Weights of a small multi-label audio tagger.
Training: muon at rate 0.023, 2800 steps.
Data: 184686 training examples, 1.0 epochs.
Rows from block 9, named by matrix and row number. Rows with one number belong to one attention dimension. Each number is 128 + 24 x the weight over its row's rms, rounded and kept within 0 to 255. All counts start at 0. Numbers have three digits each. After the name is the row's rms in percent of the matrix's.
# q: attention query (model.blocks.9.attn.q.weight, 192x192), inputs 64-127
# k: attention key (model.blocks.9.attn.k.weight, 192x192), inputs 64-127
q.92 086:137167128124151144150116125102146128132134144151103167151118137102156133090143120146124152146156161164105161144160141109113144116120130072145146127141121141104129162168129118199106167085158133
q.93 077:120099073140081092152117045177088127122119105155134105078126126112104135126125092164122130095120126076146133104118143138147119098139121136141167105110140135108133110129092135122112126113143117
q.94 079:127159105177113182146122144107113147114112178176195112134104128118153155104141188150165125126117119124137145084151112155132154088129133101115105120114083147162133099173128117146187125114143123
q.95 094:154151137164127144161143144132097107158162112147137062155095119122127153111138143150130131160125093172164139119123113098129111121153106135166151097077111161139097143107195131127164128160153094
q.96 088:123117129110119155143153114100144134156151134093128158133127106131122141093132111148088116161100141146169148150100142132145111123184111082120108142157159132153151156179107113121165167121068115
q.97 090:129100107092144133132098117109121134123122142142115118144114131114165125171125098111116136142118113102089121136093116122132101141149117137132139118083142095135126158120119180139140115102154109
q.98 092:109130081122145104126128113126103163159110130121124114161114134123113158132119129143097121103150165120085160142098148080128162115147142140148124125158135120137108176149106121119085103122136124
q.99 095:118151102141130105071127126165084146100125115140143113119123131150079115135106128164124189093101141135145176154115089113128140129150141124126152115126148145121113102159139137127139134111103138
q.100 094:099108128109135118160143168110114112104128141105149185094142138100107091149149126132098122143089121088151104110133131163086128099112181095067161148116146119153135167110101097117127123137102115
q.101 102:193153155162152133127143143104138107138145086177125170158097126120142137158120131123126111107136102136146133130096158124154170122120162133106108151119094113124153118101103100106125094128126148
q.102 108:104134113157094118109138176133117124092141100083089131064131135123141127162179156103129120114128093137116158112099132158183126094133137114142162136121089154130112112147133107138133146125207113
q.103 102:098132119140055122123115148189103131135114099106106100120107117116175079108160096132175131119106088116137157138072115105128180131126150094113119146098104136128127136120146082092179114178142109
q.104 102:120149182127118124109155175140159092171139130129119169132128121163145108126095155119158158121093142134114102103095109123098058146096154138128144143127165138078138126091131115076069151147074149
q.105 090:147158125133119112126126135153091118155102108156117166087151138116115096114142078141118123096093085139115092125128132122146115155122118114154106112147095093152155150138124098107117125159143096
q.106 105:150139104117151144145096089077091143106160149140116134121132131136121136132089129126156132124116149126113095134163099149141135140184119136140158129132124162117081129148118180162119185166122099
q.107 084:132147129169099122115116158140121106125142098124152092119138131114091175159080123107143108125103122109109138131106128143089112144109153118112159129117133129131164124144105121115123166104168134
q.108 089:144165081150073122086095124125107140112113132129177091187097138110074138101116158121137128115114139179097155165136153156139144118144106153094123078119133128134125124166163132172113132109113127
q.109 094:171158144161148089101143097121138096124133107153126102140121199121096179104134124125107122135154139160152150180149159133157137124122114126140167098109190095125149097117113140087148127112114106
q.110 102:083148145094148161147163114141151139124131110077099083128155147169114115127151166117155140145110165157106140134098092101117162153143162177137125167137165147081110131157142114138107102121138145
q.111 089:136112154134124098112109125093165159159097151106107103168133132186111117140132158142122137133100126181099149162128143114141126115120108110123135109164183112109135082142155127153122089094159156
q.112 094:147102147115128162097079104163077159103109126152098133148152135081149141133102089148142129124105146106101132134121146135141149165117114114135108127127148139145135093118121149179097097130141100
q.113 096:100122103116096148162153183113125130152116131125097152102150136125120123101138129135140139164130158096134117112122130116106087148154161125094109173118165103140131133116136155122117100162144165
q.114 099:110164150132097117109127075133114094154105137106142150141121110156123145106149108099154122108114145106149104142145087111121116113141173126142120114120121116125127129141123085147091129114111087
q.115 117:087122106129131115122135152107123142122113164108194154144144108139132091109169173112088114125102120128125126129139120142092173103137143128124094137129145123108121096149157128151149147119113165
q.116 092:132148085105140102095149118144097145143154172106150161141157111079120116138138115125096119083092135149131103098131118112159110151165096151129145106103134149103125127187117152156090141163122125
q.117 091:117109193099148122149154121181135127157111138058139127106153166123141110152174145116099137120128104138143157146124107150195125136164101134150151142168115119145106086114111112120172117138144119
q.118 091:163131151139109106142107135112123066154108134126129147126149141141102115140148124126085077159122163149143124146155148155157165098167149139145146115137169082150136154125113130139133133118142104
q.119 096:133121089173094125126086165133167147101105094103122138130102137170103162105173131137111124125105135097165135135119142145109151097159089112129120133170107134126097102171131118102161152123123123
q.120 103:143147134099139133109152051127137206167154120123118108136199130114146118132137170109136123123167136124112125136112130096099106119110136092117095102162140127182093132139110168166131120171108128
q.121 088:139134159137070119118084157181174118145085136114116136151148126143144091138106115126125137128086098147101175155065133135111124152134107129137117177101090092083128115153136093127155119133139128
q.122 092:155122142166131115162118125131133161129121108139166149132102166159141098099154144092097126124134091090147110107135126192107179074108176088120105110126119104109109132065119153102127119114149148
q.123 087:180147094134139118146143121117074159145148095155127138099121117162062120072136131157173113136140137137121116101126139147151091128110148132083103099125123139155181140125121139155101124097133126
q.124 092:132139131117107158141110148109121079147083087188087142103116123131153138128121149096164127149128120116107118158101128123138127137122115140116071157138125116100120132118117154114134118145167146
q.125 094:138132068127155137130150136120105122133135130133134157141152106149157118182136151197173141133152116135118101102109153104115145173120143117170103143086105162095135123089126154162131147123133075
q.126 098:148165082145090105110100122102115107074115099195107154126155120159149110136100143104133110098096103139142092142094093141123154130121146125087067126082117104142088120152129139129161178141156099
q.127 102:139160119181144139130119131126117107162133124137126094145142124138135134099112144084082147095138077154116157100138161119121121106125126165142102134132118114173122080129122116160127116111162102
q.128 109:102130159113179116139120132171102143139134153111137160134089125165184095116128135135116107128149158113140132126151141131137102149165167132162154142126110107159159150173104112127146162141168121
q.129 105:137123154085160128124118120120106124186109123163124144127138111101089123096123141123152112111139119083124159114145137103156128093158129174150168138161126117083142130162091179135123157101140135
q.130 110:145135096103129129148127089139096155133173112080158117116158123135120145128146150143142148153118141129149161129091119110111158151119109146167147137134115106145117141113094141151111113111110150
q.131 115:127106155087087116132132127126076141073100134098144153162151127099097163114104137150101133135162129130136097098132102166164057127097174094158153159162094107103128146129113086130127127146153144
q.132 110:181138099142122146103094170148096136113137151163128128172152141102180161125100108123103129115125125151137078094137131164126138170094128133121101162107113144108102097155129168147097127154099106
q.133 098:126104118134131107126179124128152125139103134189076113127122133143128099103075119122125100136135138157134182139168124148141150146111153101099126066103153111159136139113126100089135170109071124
q.134 097:091100113120171145123164107144113146136114152085098151129092116115152168104133137079125130116164145109095148127166075113146157147131100132147102131108165101121149138156142069144126137132135118
q.135 115:120110134121099152160128096131155092182102145112093141142129123129133170127123130128099131118154143125142086103131142141095121102134135124116151133147124144151159135106105137167139127091110112
q.136 116:132095133134133109131118106168113154134155146121084102097165154145129128151123168115117149103150120133110162138149135117125135111141109092154134132127125118123112162121086110137099109131084110
q.137 115:096096139139133143141133110142154140138159096122089116073138141145143095132123114144144107178135107127119093110123168109154150132106128103121137139111130112124111125149162101103134127110106098
q.138 112:096095106179173109114132089151152117117125124108098163097130134110130117135097124164092153114154045141106150128128125131098123118169155124096167122137140124131158109133080131146115135102120086
q.139 117:147135135139128104153095110123134125097086120151137067145125145106074156146088120130089077098105163114108127103133168148143135145149063081097144137127138095084115137141093151112109117139132163
q.140 095:089129128125140145179147146181133067114083121125140136122131131152114146124141124173099137119137115131093117172154125124162124145156145120095115131135139129105121100154118094182146122107104152
q.141 118:142165127148145134143127112105134099117128131102130129138105121139151142140113113113103111094136123174149163122095158161100139095151096143122097154128134112145173074104174164121067113104077083
q.142 126:138170115123087154154132131100110095089105138131136129106131122160113112136125098132142146132129142102101153156141157122120144123071088147070125126139119132140103158108154151117145102126191106
q.143 112:140136094128130097107087052099167093127132183144135137161104116090130120108115137137144154122120111130127129139124127159135137192135145146090107121105154129138125119163131170118136101169147069
q.144 114:113082149116117107144117120136135087126176118120135124142100062149125113142095094121150125118155105081130142181155146133123138123149103177144119105119125138137128165118090155126091103139130183
q.145 103:149160096136130160117151119094100170124124136118113146114107141094122127154096094138123150129144110144133133128132121136114104093152149117145108133144116144153123148142126128124129140165096107
q.146 105:098131179113148130145128128155127091109133122120156130138141144132103099115149142138133105128112091113130122156126150172102129137126127129157169124111132163114163129145129132142118141158123138
q.147 101:151148121135159143120135178166139106102105187163156149137148144081121115135098133138103101152128117131142150126150132156117123155100141102163137133127113160162119094176109129096119107092104123
q.148 109:120134119134158155136142134132139122122132145158113120137127107137119143091149156161126119111108136080113105132102124126120093157128120162125171114160136135120091119099077121109130137071139173
q.149 111:152108112117115147135127151140111147136078157107097142163112124099144160114106114132113107139128141138093083094133130179137109101115153151134114119110133160122156164168124135146152121145098122
q.150 111:136112133122154135120119111119133113128156133149129125101163118132107142127137167124110160108139149112139084128135092104134148085068073160156141090115123159109095126144153123123098138150109158
q.151 106:132123123128132146137112121112129109114168099163129116123121110155139115101144083134101129054137126124146140142116133113142136120121135157107151123141173136087133143119120147131124112086153166
q.152 112:166131159107149129132119103099108126127143155186139113149133147148150122135137128106114110080086156130142142156109125113087154119108097135156093149115149141120118123144153148109108119152136180
q.153 103:141128146114129127162113160155162132150124085137118124101130149116143120132148163103154161161137149129142165101121094125162149136120118129138140125131138132143104105076157096094164158130067130
q.154 121:156103156104121093165143174109184133113128166142110127135106142133161118138123098122112159152113155123162086131108142126113091093099142115132098138146134136149118122131129149130151085133157150
q.155 093:109148131142128135119140108108103140133083154148082134161108143100127130062124107099128159084177130111122126127130147143107077113135141136137144139082155136132138106117153144142125146133139133
q.156 117:143144135152146103146113137129177125125121102129075106103117101102133187149159175128157095117106101134172111117147137133119137128162090141204119097110117118156132077140148094103111099097136103
q.157 111:132129130103130157139102108147160111175130150145143090137110116121104113145140117122127118105128153150147127110128137132116142165083146103168111126109134159118099106140093140172112135097143135
q.158 117:121126115121089145109140090148103150159170127162082125121118122102124125148082093139122178164118119149149099137132122132150116159117098147155151105125128119111143135100135091127128093130123156
q.159 111:155131114120148145147115087134101137104129084111157129126169180139134151129122121129122120099103144173129135114142099119121153163139117129132126105132118147139113173089152144072103148156146163
q.160 098:119178127116133139121168128102138108092110152117165150100141157159143151164140141125127122132138150118129155149123140134173163094109116136107127108123169141093140132144162096121063124182135149
q.161 088:059130116132112106145148119098155143145121111158075140104133143117109131103154127155126156162144108118088121130107100101106185121145130140136154158213110111140110147129135154123137102127128126
q.162 117:131092107122194133148105171127105096115082152134116130142152136144129075125126123136116131120116064119103164130122120145110167129127112117156144206122077128143141112153117155118121157086111107
q.163 095:130148110174128167168128161142131118122107111129163071162148140080150148082132098157138123150110101102162117144117124147120136162133144144188132136148139128174157139149143173138138138114094149
q.164 091:116130127149129133109145097161141125099107115111162129104129171158131173144165181110141172136133140139102151125096143152089119103140126151079106097157129127156138122140105120174098124130125145
q.165 087:105118135141103158096149150156130185109120129147110127146176157114183149066117105110124136127144165140121094130102098117146159079160108137109093144162123110152100131142135121110151126141144182
q.166 095:088131161106101131061110109111098177119132127136138157130116137129140119141140157158182108163160126124081146086114189147129140139149134169152110102161181146121120119112096082115109121166136119
q.167 109:141110138121126141113112147086127151139123132133125096157107151193128113117159099090095133097101143174146079165128151108135141125163129100132116101113099060131114108093109145131157138158144123
q.168 092:159157103118158155130131097140173179133135148141130133121138136103106134145118150159117138133090128113138135083122156122178061122134120101130146171107132088161152151127131172165163161140131165
q.169 100:128102077054166106146166149150107157119108092152115128116101148154151138142154139137121145105136116124150104116120145159125106121115141147129139186105115136143123147138130096134128082119136106
q.170 095:175160128146114086133126083115095104159142108155103139139123142128135106116109109122106143106136135131121147138113103119089107133158079101089173134122139141128161130168121111090134148146142154
q.171 112:119194131106123110130145115118130143102197105127148116146122122165146111166159116109164133096100112108116119156135123145116122146150145128147134142114179158122155107131118156134147113198102146
q.172 079:111160123132091114150180158128114153126105104151123139153140144168143127104136113107099137131100161171104137129109130177134198119152151117113146133125121134175175162154104154104131142125107155
q.173 096:095131152116113084129123103142146135131166149163151155125150130169090112139175106109108134132091119145114139071150140119135072117180116125165095143131160103084104128148160140146171161149103168
q.174 110:088133085133155094154141119149095130133154091143119144161107108171128148116144127140120111072109106116138142143155095146120080133165148132118106120145102164112110108181088136135127144115117138
q.175 092:125154171166111122136131143151105126164154125113124165104095094082154147139151164119116135146111169136105147122107157118127112139114135093096109123085157154112139113153165118116133123126161126
q.176 091:109106091112162143122090082154152137089156093110165135101123155138144172130134163135134159126143080134093072173135100131110127150128084138152106106111078134125161115087132128088082128155098124
q.177 090:095110129127165151139110137131180156121155175127137135146121122166087140125142143128089129128135148108147142121137152104111081104109118115175152123127168120089102128132148142153120143150068106
q.178 097:128156130153128152148162152155085149101131125157102118140103119182142201123117120126108110058139137140142139119131141132147126139091153104133109115126169117121201157168103131142103163151127160
q.179 098:107062142135193132132117198147123143109129129118128145120142115127143140094119103098144102129113138118167197101145115150134129121101169136131149136137118113100094150109150082140141133131108100
q.180 073:134163106099119093109155089097108172136140086155132111075125126143115143078136164094162117159106112108131149156116130121107112143163089174174111134122138134114146114151111147152162138106127096
q.181 111:136148128094068110108131097091165159081200139082140121148129121148058069130137116121148109107122136117099126142132108143135086104152114142138106117112158119088099112115142158146079087131135117
q.182 099:130132164168149106142120099133111103159118136159110129103116095119116127152117135088105145127085091120131119132156088088115113132092132173147145133109091112142154119150132154136140129122152127
q.183 096:149084116108106133097114127153104173124141144124144119122100147125111142137173121161163137113140137125125128128119100135129133120158142123120096101124152178108168124113095111146150058103138161
q.184 083:131172095133144115169135088127099105131129107109127138105141127126139126119113108131128102121112174165126096101112113136125089158156107142159142172106139115175103176114141145149132160139136123
q.185 087:114145139158131144182155132172149132158145132093110108121110115128139148119159144140156151144109110132138112123136125096115127143147136120093110131145145120161115105120116136098122118125175162
q.186 104:150158144136080161160134076104139122166157154098124145148120152168097126158131134124168137128144159078123110149127101121122077128100114115140116116112192095148163117116111174133106112108148141
q.187 100:154199129151113129151134104169111106139136105144186129122102123070151161125150111177127136117144167170139122110072153111123132155132111104156114114176134101139148124130112147109181105169145140
q.188 095:180120100108097145114123150112145090151118162164119114169131102114144140108137101107128174072136121113163141132133131125124128116115138146130129117132094104147130082136137128132149093159105152
q.189 104:139123115120147132113155102143110164119111113140124127068105175150174140140176131123098108095181113113138097113114083108134127122107091131133140163129123123131117107086118134170102140123167086
k.92 083:111125104137076144104118118114102125160135138107124136144126120174178147119137117141118123085124105125111092145102160127119049119156111140130108154097174103148112081070105157094137093148120133
k.93 082:112141146129163157147147132121120097193109102144100132093122153128111132097128157109124119150165134140067141105115104115125139119106076107097167122105064118129123161152135158099088132074127154
k.94 087:132139144113147122115125126142116079145142121107116134125116083141116124148108092105123116132166160110139141137109068133128152167167135124137161147125117114123104110136134146144128114106069143
k.95 100:117110121133123136111142104127133083124111109130125150073174140111163118124092103142117112101126099134154100131148145141121118174122128165133172126118116077095141117147135089160166104135105146
k.96 090:111131204131113117118115184128112125126132112100119100099142123131142124129153107095147093103135130125142147138099138084093129114136132137103153138145108151131118092142125083111136138101174122
k.97 088:087104131142098102109093123155108153153103134133135150126131182139123158122105176141129120135127092108140118100118119170098128164131104149084088126125106105126128144178175104084089112148113127
k.98 091:142135151125113152118125122114099104122109145111078155109105121119131109109151113112122087118116121157123115096132125114089131116141116120140176108169127125144083144135146118130168116130123123
k.99 098:157144103148123089121131118136079099169187102116125057145115150130133110129125108122151127145146131146137110122182137110120114132112095139067133119163126118121171117156128146101119149090142193
k.100 092:138105113164115107128107084127110137119126104124087113155118111148108176135112125128142125147121133114159102124122149158083130182142149106138125101137128161127112103145118105125087142098137121
k.101 097:126095136110086142134134097152128129128171123118101106107109125147123135121106162143137164099089093140111136112147120104107108091136090144143109164110149144130096114173113139102106139117126135
k.102 095:099153114108127102125139113098125117151112174127119136138126114112146083132142086169146173176098108145132073140150140140139122163115157137153102129136146114129121126131148106149108145138084129
k.103 098:141175091131151161073132109109118101160155122134093152121073115128112114084096145164081206109155095117146096148139128141149149149138145113133116079149155136127142099107156158139126146124146153
k.104 107:138127109158133153153126137152106154133175144145189109105151128164118141103081160128123115101104077140140146138143082104121148121094125130158102106148099131129124155092145093140113093125111141
k.105 092:138125148173147115085071123100095145148104092146117127131131123137132134106114156125104140159145116104122164090107138140125133092100149154133150154154189124096082142109139109130078146142158093
k.106 096:113098114126135137099097158123134139119097130138113162141163146096109125130123151094142136150145120118131150158132114108074123144143141134120165117090137138166158155116144080159174085117091137
k.107 087:107139087146124122106136111136141168145123084164099094105144122170132142125158107112151148096152081159078111136118119109097127113123145117162143150159108152137091102123132130133125142111103148
k.108 092:129155141155087134136129107100134133141113102130096110147162125114135133141117100118178138180122130153150109163121151142121134102132100152101139148125115102119151134124105136103115111124160168
k.109 091:147166154100103141136138129145139126152156116139126090090138144162172135150096161070174148098099098110119160156156144121148108124121128152099116144123118168145105182146117123102113116130127134
k.110 100:141138139125105143091109124134139091184142145125117132103129144072128110112099103120098172105130138154138126125152159163097158100104113124186154128121090121160166157078164075142146097153091116
k.111 090:071159126122110121170090149140125192141127143102151109139130134091150113142113085110138113119135124134168107148092138168141126138128124111099165184135096100109141135125104133122138149142139111
k.112 093:119122123135080098137113130136170105125099115144121129126085157136099107094124162121094092151119137054104135116160164112177118124132096146109142133140143121105137169130133090129132156102137134
k.113 093:170156146105127142149117101159102144164087119129147117142105144154130124077171127116082142097114114160100095152141135102122139137142121099142155105129143115155133098121152107153129156113095089
k.114 102:163153117168129131122161134100123086161144117139116113110106109123112110113107107129080158082135110127125154137115127107122128129112145166118126138129144113134134155144130126119172148133118123
k.115 114:107093125108115120181124126096077089105174129161129111137140140095093097147132090131128128138139151132111082149109170109087120147126092091136136130111112139166114147133103141125126118173127100
k.116 092:149140114141108143134128137122125143130117083102146132119107131161155111143164128080186130151128123135092134132135134103100153128139157147133136108148129160119128115165119119129118124106149109
k.117 100:085131125130153099105139175100126087139131083090138110128130117141152112132140104127169101107115133136148148100139172114138112090103118107095101144143106129189120102163136148133128195147145117
k.118 097:134163135095129149129155136085156154126110115167114140139126116084131164116129097059146121109137124143094139140116154119150105141110150156119158134128128153146121184124145134118125099132109107
k.119 101:113131136126110142137112154106141111138114120177115125093129103092117110127158096130174187137141160111106160134134149101100161111137143175094141136106134125141119118127081156146141098125182151
k.120 101:119117158133144148141156147171158117078164145083159136096138094122139135153099164137098106144167109088130141139124132137111143128138134116133132139160101145154147122105138155138171147157120084
k.121 094:106128150083120138116133170111108107142164109132156083123162122114097134107129170103129110097168138101104181109148114151187128100133149139146160133145144113109138099155097158170122173141133128
k.122 091:123143133107161122146132079150140122153131124140088078140108108132131143097098174081110114113112105138136077155156152101130103137150130167112089138146134105160120134111110145114144127143112101
k.123 084:124146153106120140116121133115162158120096098097083188152093100126154100119184122148123087156132105102090130115139113143120144108139140109158111145125145158114106105085116136131111154079124134
k.124 092:147113155114143140152154095146142089125149123121114128099091116108105139120112109128116149121134129100121123118095139089121160101184069138129153140087134135121127194107165118145093121132144131
k.125 104:118088105102084134128124098121131140125122057101111164148122096102095103096086092154129146112106122099168123157125097168167140125140114142131113151156130171110099102114123117139135167143103148
k.126 095:110096132136119149107133110093120092129174122141090107106102174130096156139127123145101170147151136083095143134114190099108144086124115141158113123100178144133163066120138151144113154114108098
k.127 101:125099141160147091142119139149128171126116181129142129121148113124114164145162138150146126150142162136101111165095098149080112102066137118182134126131125129130112078148158165148129116132127114
k.128 103:120165146176142129122113101118111137152118128147182110141106130109114165143085113156140175122117135127095115091164131148143172156132111098140117118117089164134142113154071144137101128162107121
k.129 098:110138137125091092137125146142148104125121153107144176133115095142163088120091115137097107148131130146127110056105141152156130117155147153115114119128136105152114126115123102118165175123123121
k.130 109:145131207145092097111143143143128152101118116130112108131097176108097134154149109137121162126106093129143100103096122144128092131118136156123110130144128145130156145122126128140112160146128163
k.131 117:132152151128165113118093152111135137158162142156069114105124114117106126118126102167156113108103154128139197127144148165076148141106116146107120146136129132089146122134084104115202122090122121
k.132 107:121125137125106147173130114107137131129119136122188111098094133209118155129123114177147151179122111106146116121069145171134174158111151098131138143103173118156130079156128112124157121114165158
k.133 102:160129151164136111088064113099103165126140097111140148135141102149152100141112118141126147123121130131122176088164129074145140098132172084157179137124127176109120145139103113116128113159077127
k.134 105:113129116157159141089144134120114106151146133161170126096121139145136119141141106139095119125119123145124146106110165136116097131140130069134088132148128166169127155114083108145113159097162112
k.135 109:157119161173136142138106121116128158129151097127135146097086079179125127116130129091156155112150113135130132132136112053115141104141104112093134134140156146085124127127137129136126084096152126
k.136 111:152142120141139151085122109142103167146169121104133137134099111133132133141065139157180140121124109148094178131108110166107139196125156141094130117123122134150146133110089086091117149128132163
k.137 111:097144120126122159132146104071092162131134123173146121144172139094133169123123133139102137126140082142149169162162106135156153119117141122125098156125154146114105131176128122106134123146132121
k.138 113:100133137106137140149110145136111143156131124124122134128127119064162096102150145126136162101145092116128080187158117116109145140128098154117117111115131151146108104088168114128111133125117129
k.139 117:132129171142092160121138130141179132149154107104090161159114155076137140151155160142118128120175158128121105107055138140129120111114110134132121128142092155126127111111146100127114103129141131
k.140 100:151116126158130115101138122121104113119114107120124145104120130114113182095108155150143132102062120165114157156108104112110146160138127098137102104142111138113110102116133111129129129102106143
k.141 111:118128140080079112154137073110111154138114106130104122135124094138171122146095130080112112141140150107104118145119101064126131147110104116102116151122147113172126177137140145139111129123123116
k.142 112:151078142097097128135116108146150123128152134077083132126111168149142148140108172092115091158092131120149121103071131141170115136121149089150094124113103096115150143112125127125138133161098118
k.143 113:124106159114162156160103109137141145139115075122172090138125099160133129103157115148151117111126128113095141158119136088106135130123141178138130146139147136118132124128117111120126139109131092
k.144 118:124132121150153103145131102089137145106136116126126172107112109138093077155170158092099127128104124124100131095114177104144125087091110128115126124173107130093185116135118103130145160160120122
k.145 103:102125167092148157145172102131120167158156111117128127126106109090112114137144120097144151155088163112135132157141179081100122150160137131117156134160163098128127160123143114136131140144153165
k.146 098:099141157148202134149118128115130124194117138142138164155148110073142149123120148131128169131112128096102136119142138133100095163172131142146085093125122072126104133132115088095153134128152100
k.147 104:124123106118176113157113139126130151113157106143152120122086115116146077149124114111112133113114154130106142162157179155121111103098164121098146095144115157123099113104128128115136137103143137
k.148 110:093154140131105103148134151130092126154108120148171151154162131133122143106115152110106109134137159126139110083114067175136099122121098143132102120137145170182115082152104173179156098114130097
k.149 110:145165155114136164133154127144120147121144124143117136101130127107149099128088115116150121159142162142155127127105130068139137124123190063167158138106174102141122073163161121125120156095144145
k.150 104:143145113101116139132149151157125108130137106105128146106174132182081120116141117110139104134170134149119095106166125108084133112113132148135180153100162149116132136076098156145118145095151123
k.151 100:138096102125131129100131150129135133146135144103100137141146141124104142147098140136141111172143084136123129104203160118115121118156116115141133094140097094134162075122086111121115094148125133
k.152 105:150145146138080118117160122115136129082180099127118095131168123150117056196108138125110105093143147132109125111156165108057104131124116106165143088102137144123146117113123122099103098113084078
k.153 096:129123146090124082127157162130080114145112107128149132117112143153186108130083143114090153131128147091142123160151157123163120106159157174158118124115095113142116186106131133142159128137141144
k.154 112:108142118097057141168097085094167150103130109155136136119147131164156105134111151095176123143096122146126177081150108130130142138112121114132161108091146137104097119134115172118079088151163077
k.155 099:092150119098137137135074119151149166158111117130126114142100110157117097126095093139085158128107137159121133105144176093142108162164119128094164129155144091136166176119137134114128133135108156
k.156 107:151100118156104105141138172129109127129095102132135137128136116112194154123135111130095098134118142153120092132074126123112104114134123111102115119113118114129135098161153127143144107132125067
k.157 114:147126151139128126081130106109104157140165091100140096108127119165118177145151113090137161146126100155144157102144091150135128132139151100091144093121129133116096123117181157136147094090167158
k.158 116:082122108167106097142111161141140157165164146114144120082133119140097160154162113164128127103142146132182140153153151144125141098172113129130057097146120114096151135137108146134125070136163158
k.159 106:097123143123148086113153141143120110157159135109103177142074145148096116169115098086123107139149168107154122061100134129080122111094158131174171169086126165141147155113101127136105157173107136
k.160 097:109137105082147100113115145147125134124105118144141112181132125117138103114143152145169106137149119166132145094137129178107103125121138095141144140119117176128158093060074147169122092122115120
k.161 091:141063168109112123163163133127119145102090113149146133163129071148149103156107095107150089112095155124090113127147186133175112133142116135142132121111152118133150092096133102113086172119129119
k.162 116:139153137120075123136126121131135157170127094156124117125093140161144124126113120139095129119119108145100118118132135095096124116129150108102124080129140155158126137125126100144128148190184116
k.163 096:117137128077100103097118107147103147140117110127141132153134127164148120115100188136092116125122156167104120122125147118148131150144154144086099120100104127149102097121149154141128155141129128
k.164 093:187117188097107128124136071115175124129107101177121096142116138101117146147150135096130118109117129141141131137137107132134147115093078108134136194159147186132121102117138115096166155150143108
k.165 090:151141116092123126136090135143091104117123158088136131093077090107145110117131148122110090140105154128120157133176085118113106129096156156118133115120134166157140079110087109117094107131136140
k.166 093:156163141168141141080110131101129139103104148110137135129109096118105100106145112103101088085158116094150082186117139134128094126089129085136118116124146099101147122098136159150165128157103129
k.167 103:142104160129104131153183136156133099118179181125147162097140128129189097131086110104125183159135150142122140127135096126124140121141140120094109156127106128184076135141072107117125083135118124
k.168 096:115129096124146137139113133163137139126161125122118086133084120111110127113131113100164125105135143126096140134105074097108182162105154118141130134114123090162111170148147151086102139125131150
k.169 099:132174125128149168095124087125110137134161169101156098106090109158096158146102130101093132118143142130111140128128122088107115143082150141102156152160132079120098102173147121157115175183150122
k.170 090:166126147113122151136168142122137144143098136117090131114108127123119153127132134111158156119134117097137154165176116122108148130104138165159138166131118136185132121096175170141105173095109078
k.171 107:115125150109155096103111115082119144149145152136120118136103132133137128149123103126157154102169160131159068123131146108123149139133128137102109115146107092148105127101115150121107108102147162
k.172 079:180124168103153175108133099118168118145127113124142143099115084129070122133121122127109099089127138135154129157136109155145092109077079170092132135133095133127152158153114122140124108120163094
k.173 090:162104104134112134131138153139126143139175122120128083153090140155147150101128147122164126147119106157110109131120116162121172179108134121122105093138114147150116117124145137091092128107125124
k.174 110:137135111105085170160137122121069138137133126138139118108109137150108128129122129113097118161117076115168096141139145081159142098131112121102114090122131101101133104146167124114116118125115142
k.175 087:116150128092136116128108126133155141063091136107116101093162094097090150114169133118131101114135087135138153114123136134111113100136145149132152122134136127103132118081120154149139181117116087
k.176 094:168115131146118104145144076106108120146146171145069119095118133121087090122136117141137092112122158105138124105117107118131141092149122116160122143173128102115154149183156115119151111099128142
k.177 087:133118126082085134120134169153110089112186157156133110135151138158140125108168145107162110137160086138125135075114152125087148169132133153125117127130128125124149116120115161124136136109116132
k.178 098:138123133097078140108139116099124132155148153162146144128139117098121088131152141131112188168116134179141141104137117174123146173153120131111124123123068138114150149090140159098125132160157139
k.179 098:115117127140080142151138120134140109148129137122126110156148136129143151105104152126116136142111123140111095121070117076130116160131116155139135145125106140115151162124156103127119097112155117
k.180 075:160082139140111188139111138108091109163134109103098116122123132118079134154106083112119133071092072118139146150153137105123133128132134169110111122137169092133126134143166084118128126111097084
k.181 117:135140155162132128102145134111127084150159125119129101100143110127156101150121085119121113116139126091108084144142097135152144105116108106129132125121139130099113066120104159120129144083103128
k.182 098:149073112124107129174143139136160153146091103096095169131114132144098131154094126179179154136090103161166145146123152158190153120143166145099114116178103138169128129114117078131162112130083102
k.183 095:157143180137119126104158088116165134096172148165146095110173134139122125101130117085096150148078141140143124144116136123135141146069124163156097151157167076137132137139134156130137189176108159
k.184 088:159075085134177118116189143134099143130108145103147124132125145137142142181126120174181152105125093052084138112150134155151147121128139167114141129139126137136127105125116132117078119080086116
k.185 089:129136097057174107133110146142145116108098112123141097120154112067132186121152163128100148155169167117157117154122082114141136140074153179087124095120130157108134087156120108135136106110138118
k.186 101:123117099094143082122067148111214159102160101104123179133125123100132136138118165120130164106102112119202129118116147156088136148112102143115101143131136129165092122143094127153140117108140139
k.187 100:144118163140124125091149103116068138103134110136179111117144118170122138147140146105122107145115088076128146147125129167155140072093152142171136190104119128120123119150148147119156139121105119
k.188 093:103157127144098121113138129132100131122142114100169139120109107129091117127110146152154102125137147167132154122114115123110159161118137117144174164154100131115178178154127150126123157108164160
k.189 102:118087096155138142141144072103139150151144145139130120164153140119115110167135094142133161146115140152123110173148176183131147114149128113130125157117115091144136158134093125121131095188087133